config = dict(
    arch='convnext',
    model='sound classifier',
    dataset='synthesized solo parts of chorales (CocoChorales)',
    train_examples=39062,
    gain_aug_db=6,
    n_mels=40,
    hop_length=160,
    input='log_mel',
    spec_augment=False,
    win_length=512,
    targets=['instrument'],
    num_classes=13,
    norm='layernorm',
    hidden_act='swiglu',
    mlp_ratio=2.67,
    dropout=0.1,
    inner_norm=False,
    drop_path=0.05,
    subsampling=2,
    layers=12,
    width=192,
    kernel_size=7,
    mixing='cutmix',
    loss='cross_entropy',
    init='kaiming_normal',
    residual_init='zero_last',
    optimizer='adamw',
    learning_rate=0.0019,
    beta1=0.9,
    beta2=0.98,
    eps=1e-08,
    l1_shrink=0.03,
    max_steps=19500,
    batch_size=128,
    epochs=63.9,
    lr_schedule='linear',
    final_lr_fraction=0,
    warmup_steps=970,
    weight_decay=0.0,
)
Rows from block 9 of a small sound classifier, named by matrix and row number. Rows with one number belong to one neuron. Each number is 128 + 24 x the weight over its row's rms, rounded and kept within 0 to 255. All counts start at 0.
After each neuron's rows are labels from the 100 clips, of 14976, where the neuron reaches its largest size: "top examples" is what is common among them; "peak on" is the class under the peak. Only what is clearly more common there than usual is listed. The data: synthesized solo parts of chorales (CocoChorales).
# gate: MLP gate (model.blocks.9.mlp.gate.weight, 512x192), inputs 0-47
# fc1: MLP up (model.blocks.9.mlp.fc1.weight, 512x192), inputs 0-47
# fc2: MLP down (model.blocks.9.mlp.fc2.weight, 192x512, transposed), outputs 0-47

gate.376 [128 128 128 128 128 128 128 128 125 128 127 128  90 159  78 128 129 121 128 130 120 131 128 128 128 128 128 128 127 126 128 128 165 128 128 128 128 128 128 127 128 114 127 128 128 129 129 127]
fc1.376 [128 128 128 128 129 128 128 128 128 129 127 129 128 135 127 128 128 128 128  40 132 127 128 122 131 130 128 128 126 128 129 126 128 128 127 127 128  99 128 129 128 128  87 128 129 130 127 134]
fc2.376 [128 128 128 128 128 128 128 128 128 130  31 128 128 128 128 128 128 128 128 222 128 128 128 128 128 128 128 128 128 127 128 128 122 128 128 128 128 128 128 171 128 128 128 128 128 128 163 128]
top examples: flute; note E5; note D5; note F#5
peak on: E5

gate.374 [128 153 127 128 128 128 104 128 128 127 128 129 128 131 126 129 127 127  93 129 128 132 128 116 128 123 132 128 127 128 125 128 145 128 142 128 125 127 128 128 129 108 128 128 127 127 128 131]
fc1.374 [128  48 129 127 128 127 127 129 128 128 123 128 113 135 128 128 129 129 132 128 127 128 124 157 131 130  86 105 128 128 128 128 128  20 128 136 128 126 129 128 127 129 128 127 129 128 124 129]
fc2.374 [128 128 128 126 128 128 128 128 128 128  37 128 129 133 132 128 128 128 128 246 129 128 128 128 128 172 127 133 127 120 126 129 112 129 128 128 128 129 111 128 127 128 128 128 128 127 133 128]
top examples: violin; note A#4
peak on: A#4

gate.206 [183 128 127 125 128 122 127 128 126 133 128 131 128 128 128 126 125  86 128 128 128 138 129 128 127 128 129 129 127 128 127 128 162 128 129 125 127 125 112 128  32 127 128 128 128 127 127 128]
fc1.206 [128 128 128 128 128 127 128 128 136 128 128 133 128 125 128 128 128 128 129 128 126 136 128 128  78 128 127 128 153 128   0 128 128 128 128 127 119 135  98 121 128 143 128 128 128 128 128 128]
fc2.206 [130 128 127 128 128 143 155 128 128 128 128 169 187 128 128 128 128 128 128 109 129 114 128 129 129 128 128 128 127 128 128 128 128 128 155 134 128 129 128 128 128 128 128 128 128 128   8 128]
top examples: cello; note G#3
peak on: G#3; silence

gate.189 [128 118 128 129 128 128 127 128 129 127 128 128 128 144 126 128 128  64 128 128 128 129 169 123 129 128  71 129 128 125 128 128 214 128 223 128 128 128 128 128 122 129 128 128 128 130 128 130]
fc1.189 [125 128 129 112  81 127 129 130 127  97 129 128 127 127 127 129 109 128 131 133 127  63 128 130 128 126 131 130 129 128 128 131 128 220 129 129 137 128 127 128 128 125 131 128 128 126 135  94]
fc2.189 [128 128 128 128 128 128 128 128 128 129 128 128 128 128 128 128 127 128 128   0 128 128 128 127 128  24 128 128 128 128 128 128 128 128 128 128 128 128 128 128 127 128 128 128 128 128 127 128]
top examples: trumpet; note F5; note G5
peak on: F5

gate.324 [128 119 128 128 128 126 129 184 128 129 251 129 128 128 117 128 129 128 128 128 128 128 128 129 133 129 139 128 129 126 129 210 128 128 116 128 128 126 129 128 128 128 119 129 128 140 128 128]
fc1.324 [129 128 128 127 128 128 112 128 128 128 128 128 123 143 128 146 127  93 128 128 128 154 128 128 128 106 128 130 129 128 128 128 149 128 131 129 128 128 128 128 128 128 128 128 128 128 128 128]
fc2.324 [128 128 120 129 127 128 128  66 128 224 128 127 129 129 129 128 136 128 127 127 128 128 126 102 128 128 128 128 123 130 128 127 128 128 128 128 128 127 128 128 128 128   6 126 128 128 126 128]
top examples: bassoon; note G#3; note A#3; note C#4
peak on: G#3

gate.88 [128 136 128 128 129 102 128 129 125 128 129 128 130 128 128 128 128  88 128 127 127 128 128 104 128 128 128 129 125 125 128 128 128 128 138 127 128 127 128 126 129 128 128 129 128 128 132 145]
fc1.88 [128 128 128 128 129 128 128 131 128 126 105 128 120 128 128 127 130 128 129 229 122  13 126 139 127 127 142 128 128 128 128 130 128 127 128 130 127 125 128 137 128 129 129 129 128 124 128 114]
fc2.88 [128 128 128 127 128 128 128 128 128 128 128 128 129 128 129 128 128 128 128   3 128 128 129 122 128  32 128 128 128 127 128 131 120 129 116  44 128 127 128 128 126 128 128 128 128 103 129 128]
top examples: trumpet; note E5; note F5; note F#5
peak on: E5

gate.378 [126  40 128 128 128 128 128 128 128 129 137 130 128 129 128 128 128 127 132 124 128 127 135 128 127 132 134 128 128 128 130 131 128 128 129 128 135 127 132 127 108 128 127 126 128 128 123 128]
fc1.378 [128 128 128 128 128 130 255 127 128 129 126 128 127 108 128 128 127 128 128 129 132 128 139 128 128 128 127 104 128 126 131 133 128 124 128 132 128 135 129 124 115 128 131 128 130 128 130 128]
fc2.378 [128 128 128 128 128 128 151 129 130 128 128 131 126 128  23 128 128 130 128 128  70 128 128 166 105 131 127 127 126 128 130 128 128 128 129 128 127 128 168 128 144 128 226 119 128 128 129 128]
top examples: viola; note F4
peak on: F4

gate.157 [127 127 128 128 134 125 126 109 128 128   0  92 127 128 128 128 128 124 128 128 128 128 128 127 127 127 128 148 128 128 125 128 128 128 129 128 128 128 128 128 127 154 128 128 128 128 127 128]
fc1.157 [129 128 128 128 128 128  45 128 129 128 128 128 128 135 128 127 128  50 127 132 128 133 126 128 130 128 127 159 129 128 127 128 255 129 128 128 127 128 128 128 129 126 127 128 128 129 128 129]
fc2.157 [129 121 123 128 127 128 128 129 126  97 211 127 136 126 128 130 124 129 128 127 128 128 128 128 128 127 128 128 111 127 126 128 128 127 128 127 129 142 128 126 128 133 128 129 139 128 126 128]
top examples: trombone; note C#4; note D#4; note D4
peak on: C#4

gate.168 [128 190 128 126 128 128 128 173 122 119 128 128 113 129 131 131 125 128 126 128 128 128 137 139 128 128 128 128 128 136 128 128 128 128 128 128 128 141 128 127 127 128 129 128 128 210 128 129]
fc1.168 [128 128 128 128 225 128 128 128 122 128 128 128 144 126 128 128 128 132 189 128 128 128 128 128 128 128 128 128 128   2 128 128 128 252 128 128 129 129 128 128 128 128 127 128 130 128 129 128]
fc2.168 [128 121 128 128 126 128 129 182 125 128 124 107 129 129 132 128 128 128 128 127 129 127 128 128 128 132 128 126 128   0  90 128 128  91 122  82 129 131 127 128  80 129 128 129 123 128 137 128]
top examples: trombone; note G#4; note D#4; note F#4
peak on: G#4

gate.330 [128 128 130 122 136 128 128 128 128 129 131 128  49 169 131 128 186 125 128 128 128 129 128 128 128 128 129 165 129 126 128 128 130 167 128 128 128 127 128 129 128 128 115 128 127 128 128 128]
fc1.330 [128 129 129 128 128 129 128 185 128 121 128 130 128 128 128 128 128 128 128 128 127 128 128 128 128 116 128 128 127 128 128 127 127 128 129 128 129 127 125 128 128 128 130 186 128 135 129 127]
fc2.330 [127 143 128 128 128 128 141 128 132 131 129 128 128  53 172 130 114 128 128 128 130 127 128 128 128 128 136 128 128 127 127 128 128 128 128 128 128 129 136 127 122 127 161 128 132 113 128 128]
top examples: tuba; note A3; note B3; note A#3
peak on: A3

gate.246 [128 128 138 128 128 134 128 128 131 128 148 128  15 128 128 255 128 128 131 128 106 128 128 128 129 119 127 128 128 123 128 128 128  91 125 128 128 128 128 128 128 127 127 128 128 128 226 128]
fc1.246 [127 128 137 128 128 128 181 128 128 129 128 128 128 128  52 128 128 130 128 128 128 128 128 128 128 128 126 128 128 127 199 128 128 128 126 128 128 128 227 128 128 175 128 128   0 129 128 123]
fc2.246 [228 131 124 128 128 129 126 128 128 127 126 129 147 128 185 128 128 101 128 128 128 139 128 128 128 131 138 131  72 128 108 129 128 128 127 129 128 128 128 129 130 159 128 145 108 130 125 128]
top examples: viola; note G#4; violin; note F#4
peak on: silence

gate.362 [128 140 128 128 128 133 129 159 126 138 128 133 129 125 121 129 126 128 127 100 127 124 130 129 127 138 130 128 128 135 153 127 127 127 119 116 128 130 130 128 124 118 120 128 129 127 120 120]
fc1.362 [128 128 130 125 128 131 255 128 128 128 128 128 128 126 124 128 127 128 128 130 127  69 130 128 121 132 128 124 128 122 128 128 128 128 127 129 128 129 130 129 129 129 128 255 131 127 128 128]
fc2.362 [128 128 129 131 128 128 193 133 128 128 128 128 128 128 126 132 123 128 128 129 128   3 128 128 128 129 128 128 130 128 128 128 129 128 129 128 117 128 154 128 128 127 133 128 128 129 128 128]
top examples: violin; note F5; note G5; note D#5
peak on: F5

gate.341 [128 124 135 128 128 128 128 129 128 128 134 128  26 148 127 128 102 128 131 129 128 128 128 127 125 128 123 124 179 127 159  93 129 127 128 118 130 137 128 102 126 129 130 128 129 125 128 133]
fc1.341 [128 125 128 127 133 179 128 234 128 128 133 121 128 128 128 128 128 128 128 128 130 127 128 128 128 128 135 129 128 128 128 128 128 128 128 123 132 127 128 126 128 128 129 255 128 128 128 128]
fc2.341 [128 128 172 128 128 128 128 128 128 128 128 128 129 128 130 126 129 128 128 126 129 127 128 128 128 128 137 127 128 126 183 129 128 128 128 128 128 217 146 128 126 127 128 128 128 108 127 128]
top examples: oboe; note G#4; note A#4; note C#5
peak on: G#4

gate.406 [126 130 128 128 128 127 127 128 111 125 128 154 128 152 128 130 127 124 128 127 129 128 125 128 128 127 128 130 128 123 128 128 143 219 129 128 127  81 127 128 131 115 123 151 128 130 132 129]
fc1.406 [128 128 129 128 128 128 128 128 128 128 128 127 110 141 127 130 129 128 128 129 127 128 140 142 129 129 131 127 157 128 252 126 128 124 128 129 128 129 128 128 128 127 130 127 128 136 127 128]
fc2.406 [128 128 128 128 128 128 127 128 127 128 128 128 128 128 128 128 128 128 128 199 128 128 128 128 147 128 128 129 129 128 128 128 128 128 128 121 128 128 128 128 127 128 128 128 128 128 131 128]
top examples: tuba; note F#3
peak on: silence

gate.415 [127 128 129 131 128 128 165 128 128  72 130 148 128 123 128 128 129 128 128 124 128 128 128 200  82 129 129 127 129 128 146 130 128 128 149 128 125 128 128 128 124 128 128 128 129 126 127 114]
fc1.415 [128 128 127 129 130 128 133 128 149 128 128 127 128 129 128 129 131 132 126 128 128 128 129 119 255 109 125  39 109 128 155 128 128 127 114 154 128 139 156 128 128 129 128 128 135 131 129 128]
fc2.415 [128 132 129 104 128 130 129 128 128 126 127 130 137 128 128 125 141 128 128 136 129 128 128 255  83 128 128 128 123 128 128 126 128 131 128 127 143 128 128 132 139 128 118 128 128 127 129 126]
top examples: note E4; clarinet; note F#4; viola
peak on: E4

gate.200 [188 128  29 128 128 128 127 128 128 128 128 128 128 129 132 108 128 128 111 138 128 128 148 128 128 128 128  73 154 129 127 127 129 236 128 128 127 128 128  69 116 128 127 128 232 128 128 132]
fc1.200 [107 235 128 128 128 128 127 126 128 128 106 128 128 132 127 128 128 128 128 128 128 128 128 127 128 120 128 128 128 117 128 128 128 128 133 134 127 130 126 128 128 239 131 128 128 129 129 128]
fc2.200 [178 128 128 128 128 128 136 128 128 127 128 128 144 128 128 128 130 128 128 127 128 128 128 128 128 129 128 128 117 134 126 128 128 128 128 128 128 138 134 128 201 129 129 125  28 128 128 127]
top examples: viola; note F#4; note F4; note E4
peak on: F#4; F4

gate.75 [128 127 127 171 128 128 127 128 128 128 207 129 126 128 128 229 128 128 129 136 125 128 128 125 129   1 132 129 128 129 127 126 128 129 130 127 128 128 128 128 122 127 131 128 138 123 161 120]
fc1.75 [129 128 125 128 128 126 128 128 128 128 128 128 128 130 128 129 129 131 124 128 127 131 228 128 128  86 128 132 127 128 125 128 128 129 137 125 128 127 128  61 128 128 128 129 128 128 128 125]
fc2.75 [128 118 129 128 128 129 128 128 128 128 135 127 128 128 128 128 128 127 128 128 128 128 128  74 127 128   0 128 128   9 129 128 128 128 128 128 128 128 128 128 129 128 128 128 128   0 128 128]
top examples: flute; note E5; note F#5; note B4
peak on: E5

gate.455 [128 129 129 129 128 128 127 123 128 143   8 129 128 128 128 152 124 128 128 128 116 128 128 131 128 127 128 138 126 127 128 127 125 124 125 128 129 126 128 128 128 129 129 130 128 128 128 128]
fc1.455 [127 127 128 128 144 120 171 127 130 127 130 145 135  74 166  95 127 145 129 128 127 120 150 126 128 129 127 128 127 128 128 129  56 130 128 128 227 129 148 128 128 128 118 136 128 127 127  81]
fc2.455 [128 127 128 128 126 128 128  46 128 140 127 128 127 129 154 128 129 128 128 128 128 128 128 128 127 128 139 128 129 129 128 128 128 131 114 128 128 128 128 134 128 128 128 127 128 127 135 127]
top examples: bassoon; note A3; note B3; note G#3
peak on: silence

gate.120 [128 128 134 128 128 128 126 128 128  60 128 128  65 130 126 129 125 124 128 128  81 128 128 129  15 128 129 148 129 128 128  92 128 129 129 128 128 160 128 128 130 127 135 129 128 125 125 124]
fc1.120 [128 129 128 140 129 126 128 105 134 126 128 129 127 127 128 107 124 118 127 128 129 128 130 122 119 128 129 133 128 120 128 128 129 126 130 123 128 128 127 128 129 128 128 129 128 115 119 128]
fc2.120 [130 128 126 128 128 127 128 128 128 128 130 128 130 128 128 128 128 162 127 128 128 128 128 128 231 125 127 128 128 129 130 128 131 128 128 127 128 127 131 129 127 126 128 128 128 127 125 128]
top examples: tuba; note G#3; note G3; bassoon
peak on: G3

gate.320 [129 128 129   0 129 125 127 127 128 126 128 131 128 128 128 128 132 124 133 128 128 128 125 123 128 129 128 128 129 128 124 127 133 128 139 129 127 118 128 128 132 127 129 128 128 125 128 144]
fc1.320 [129 130 129 128 126 129 146 128 128  80 129 133 131 123 126 167 126 128 131 110 133 128 132 130 122 129 130 126 130 135 130 122 127 138 128 127 128 133 128 128 130 116 128 128 139 124 126 120]
fc2.320 [126 128 127 138 128 128 130 128 128 129 167 127 127 127 122 128 126 128 131 128 122 128 128 128 128 128 151 128 128 130 129 126 128 128 128 129 128 128 129 128 129 129 129 128 128 130 127 128]
top examples: violin; note A4
peak on: A4

gate.161 [131 128 129 141 128 129 128 127 128 130 118 129 128 132 127 128 128 129 128 127 118 125 128 167 127 130 128 123 127 125 128 128 128 127 140 128 132 127 128 128 126 128 131 128 132 125 125 124]
fc1.161 [128  91 128 128 137 127 128 129 128 128 128 128 132  99 130  72 127 127 129 130 128 128 128 132 127 127 127 121 127 128 127 241 128 125 128 129 125 130 134 128 127 128  95 125 129 128 129 128]
fc2.161 [128 132 128 128 128 129 128 128 128 128 130 129 128 128 127 255 128 128 127 128 128 128 128 136 133 128 129 128 128 128 128 128 128 128 128 129 128 118 128 129 128 127 128 128 127 127 125 128]
top examples: horn; note B4; note C5; note A#4
peak on: B4

gate.92 [128 116 130 129 128  81 129 126 128 130 255 128 128 128 200 115 130 129 226 127  66 128 129 132 136 138 129 128 129 126 128 105 127 128 131 129 128 128 129 162 128 128 128 132 128 128  99 131]
fc1.92 [128 128 128 128 127 129 128 128 128 128 128 127  76 211 128 128 127 128 128 129 128 128 128 128 231 121 128 128 129 128 127 128 129 128 128 128  82 122 127 128 128 128 126 123 128 127 130 255]
fc2.92 [118 114 128 109 128 177 128 128 129 129 128   5 128 212 128 128 128 128 129 127 128  91 126 128 114 128 139 127 119 128 128 126 128 125 128 129 128 123 128 142 128 128 128 119 128 128 127  57]
top examples: clarinet; note D#4; note D4; note C#4
peak on: D#4; D4

gate.312 [128 125 128 128 128 127 127 125 128 126 132 124 128 165 127 128 128 126 116 128 129 128 131 127 126 128 130 128 131 128 126  92 160 127 129 128 126 128 128 111 128 127 128 125 128 128 128 129]
fc1.312 [127   9 128 125 128 128 128 123 129 128 128 128 128 128 128 132 128 128 103 133 128  70 128 128 128 128 128 128 130 127 127 130 128 127 129 128 129 128 128 127 128 129 129 128 128 128 128 128]
fc2.312 [128 128 128 117 128 128 128 128 128 129 128 121 128 128 128 128 127 128 128   0 128 128 128 128 127 127 128 128 128 128 124 109 128 128 128 129 128 128 128 128 119 128 128 128 128 128 128 128]
top examples: trombone; note F#4; note F4; note E4
peak on: F#4; F4

gate.373 [194 128  77 121 249 128 128 128 182 128 127 128 113 128 131 128 128 127 121 128 129 128 108 128 128 128 129 133  76 128 128 126 128 129 128 128  99 129 127  66 128 127 128 128 128 128 128 128]
fc1.373 [ 56 129 129 131 128 246 128 128 128 122 128 128 127 128 128 128 128 128 128 128 129 128 128 128 128 128 128 129 129 128 128 128 128 129 128 129 128 128 128 128 128 128 127  62 129 128 165 125]
fc2.373 [199 128  96 128 128  88 129 128 202 140 130 128 129 133 153 139 128 128 123 150 128 126 133 128 152 128 127 127 133 128 128 102 127 128 129 128 126 128 128 128 119 125 129 132 129 128 127 128]
top examples: cello; note D#4; note E4; note D4
peak on: D#4

gate.169 [201 129 102 127 129 128 128 128 128 129 127 129 124 136 129 129 128 128 127 130 128 208 128 149 128 128 129 166 127 126 128 128 128 128 128 141 128 102 126  57 128 129 126 128 127 135 128 129]
fc1.169 [128 129 128 129 128 190 128 111 128 128 117 128 128 128 128 127 128 128 125 128 129 128 126 128 122 128 126 128 132 128 128 129 128 128 128 127 128 128 128 128 128 128 133   0 128 128 245 120]
fc2.169 [173 128 128 128  84 128 128 128 223 135 128 128 128 130 128 142 128 128 125 129 127 124 128 177 128 130 129 128 129 128 128 128 128 128 128 129  87 128 128 128 129 128 128 129 128 128 127 133]
top examples: cello; note A#3; note A3
peak on: A3

gate.84 [126 145 128 230 128 126 128 126 127 126 128 128 128 128 128 129 130 128 127 128 130 128 128 128 128 128 128 128 113 128 127 131 128 128 132 130 123 128 128 128 131 129 129 153   0 112 128 128]
fc1.84 [128 128 128 132 128 137 128 128 128   0 126 128 129 128 126 127 123 129 129 128 128  30 127 128 127 128 128 105 128 129 127 115 128 128 128 129 129 128 128 128 128 128 128 128 243 120 124 122]
fc2.84 [128 128 128 128 128 128 128 129 128 145 130 126  83 128 126 128 127 128 127 128 129 126 128 126 128 126 128 129 130 127 129 128  72 128 128  67 127  91 128 128 129   0 128 128 254 127 128 128]
top examples: violin; note F#5; note D#5; note E5
peak on: F#5; D#5

gate.433 [128 126 128 128 128 127 129 128 128 128 131 129 113 128 136 132 128 128 128 128 138 128 183 139 128  46  68 128 129  40 127 126 101 131 127 128 128 133 128 109 128 128 127 128 128 225 127 129]
fc1.433 [128 128 128 129 128 128 121 128 131 128 128 128  86 128 128 133 129 127 127 137 130 129 128 127 131 110 122 129 128  13 127 129 128 128 126 126  32 128 128 126 129 128 129 128 128 129 128 132]
fc2.433 [128 126 127 128 128 128 128 128 128 159 129 128 128 128 128 121 130 127 129 127 127 127 128  74 128 128 116 128 128  74 128 133 129 128 128 128 128 128 127 128 128 128 128 128 128 128 128 128]
top examples: flute; note D5; note D#5; note F#5
peak on: silence

gate.4 [128 127 128 127 128 128 152 173 128 127 131 128 128 126 128 126 126 131 128 126 128 127 128 135 154 128 130 128 128 128 128 126 127 120 127 117 131 127 128 126 128 128 129 152 128 128 132 126]
fc1.4 [128 128 150 114 128 119 124 129 128 125 128 129 127 129 128 128 128 123 128 128 129 128 128 128 129 128 130 132 127 105 129 129 128  29 129 125 255 111 128 128 125 127 131 131 128 128 128 128]
fc2.4 [128 128 136 128 129 128 128  35 128 128 129  73 128 128 128 128 129 128 130 128 128 128 130 128  96 127 138 128 128 118 255 152 128 131 132 129 136 128 144 128 128 128 128  80 129 128 125 128]
top examples: oboe; note G#4; note A#4
peak on: G#4

gate.54 [128 112 128 127 125 127 128 132 121 128 129 128 127 128 128 127 125 128 129 128 125 128 126 128 127 127 122 129 132 116 128 128 128 128 128 136 128 129 129 128 128  92 128 110 152 121 128 128]
fc1.54 [128 128 128 131 128 128 129 129 130 128 129 129 128 128 127 129 132 128 128 100 128 128 142 128 128 131 235 226 131 128 129 128 128  76 128 123  55 128 128 127 129 128 128 128  77 128 126 128]
fc2.54 [129 128 128 128 128 127 128 127 128 128 128 128 127 128 128 128 129 128 128 253 127 128 128 128 128 124 128 128 128 128 128 128 128 128 128 128 128 128 128 128 128 128 127 128 128 128 128 128]
top examples: bassoon; note G#3
peak on: G#3

gate.205 [128 128 123 179 129 136 128 128 130 127 126 128 128 132 127 171 128 129 128 128 129 128 131 132 129 128 128 128 130 121 127 128 128 131 126 127 128 130 127 128 128 136 128   0 128 249 128 130]
fc1.205 [128 128 123 139 128 128 128 129 128 128 133 129 129 130 129 128 128 126 128 123 128 128   0 126 128 128 131 128 128 128 128 128 128 128 140 118 209 128 128 127 128 123 130 128 128 127 108 131]
fc2.205 [128 128 128 128 128 128 128 122 127 128 128 128 128 128 128 127 128 129 128 128 149 128 191 130 129 128 146 128 130 153 127 128 128 128 128 133 164 128 128 128 127 128 128 215 128 130 128 128]
top examples: violin; note B4; note A4
peak on: B4

gate.380 [128 133  78 128 127 127 127 128 128 128 128 127 146 128 128 127 128 128  76 128 128 128 128 127 128 128 128   0 128 125 127 128 128 126 128 128 127 127 128  99 128 128 132 128 128 128 128 130]
fc1.380 [ 55 128 128 128 129 128 127 125  75 128 128 128 128 128 129 124 128 128 127 128 126 128 131 126 128 128 128 128 126 128 128 127 108 128 149 127 127 139 127 127 127 129 135 128 128 150 115 128]
fc2.380 [187 128 125 135 128 127 144 129 128 126 128 128 252 128 128 127 129 128 128 128 128 127 127 128 128 131 128 127 122 134 128 128 128 127 129 129 128 128 132 128 255 129 129 128   0 128 128 128]
top examples: viola; note E4; note F4; note D#4
peak on: E4

gate.127 [127 128 146 140 126 128 128 184 129 129  83 128 127 128 134 128 191 130 128 128 109 128 130 137 128 128 129 128 115 129 129 128 128 127 128 133 190 128 128 153 124 154 129 128 128 128 128 128]
fc1.127 [133 138 127 128 130 128  55 128 126 128 128 129 128 153 128 151 121 126 128 126 128 130 128 126 129 128 129 127 128 128 128  92 130 145 132 128 128 128  70 128 128 128 131 128 129 128 121 139]
fc2.127 [131 126 128 128 128 109 128 128 128 128 127 128 128 128 128   0 128 128 128 128 127 128 173 128 128 128 174 128 128 134 116 128 128 127 128 126 128 130 128 128 128 128 128 128 128 128 133 128]
top examples: horn; note C5; note A#4; note B4
peak on: C5

gate.112 [128 128 127 128 128   0 129 127 128 122 128 128 127 147 127 128 129 127 128 128 129 127 128 147 128 127 134 127 122 129 128 128 128 128 130 128 128 128 127 128 129 127 128 128 128 127 129 172]
fc1.112 [127   6 128 126 128 128 116 128 130 128 128 129 128 125 129 130 127 128 128 131 129 126 123 128 128 116 127 128 128 129 114 128 133 126 128 128 123 127 128   0 128 133 131 128 126 127 131 129]
fc2.112 [128 128 128 128 128 155 128 128 128 128 127 128 129 128 128 128 128  98 128  35 128 130 127 128 128 128 128 142 127 125 127 128 128 128 128 128 129 128 128 128 124 129 128 128 128 128   0 128]
top examples: cello; note C4; note A#3; note C#4
peak on: C4

gate.277 [128 128 127 128 128 128 128 128 121 128 128 128 128 128 145 129 128 128  53 128 128 128 133 128 124 128 128 129 128 123  71 128 173 128 157 128 127 128 128 128 128 128 128 133 128 128 128 128]
fc1.277 [128   0 128 127 128 128 140 128 127 130 128 128 129 128 128 128 128 129 128 128 127 127 128 128 128 128  68 129 128 128 128 129 127 128 128 133 130 129 139 128 126 128 128  82 128 128 127 128]
fc2.277 [128 128 128 128 128 128 128 128 128 128  87 128 129 132 128 128 128 128 128 128 128 128 128 128 128 128 128 128 128 127 128 125 128 128 128 129 128 128 127 128 126 128 128 128 128 128 128 128]
top examples: flute; note F5; note F#5; note D#5
peak on: F5

gate.478 [128 128 128 128 128 128 128 130 128 125 132 128 155  59  77 127  71 128 128 128 126 116 131 125 127 129 128 128 123 119 155 128 128 128 128 126 128 128 131 128 110 128 154 152 129 128 128 128]
fc1.478 [128 128 128 128 126 130  46 128 128 128 128 127 128 126 126 127 124 127 128 129 129 129 128  58 128 128 129 128 128 128 128 128 128 128 132 127 127 127 100 128 128 128 201 128 128 128 128 127]
fc2.478 [128 128 128 128 128 128 161 128 128 128 115 128 128 128 129 128 128 128 127 128 128 128 128 129 127 113 129 107 128 131 127 128 128 122 128 128 128 127 137 128 125 128 128 116 140 128 121 131]
top examples: horn; note C#5; note B4; note D5
peak on: C#5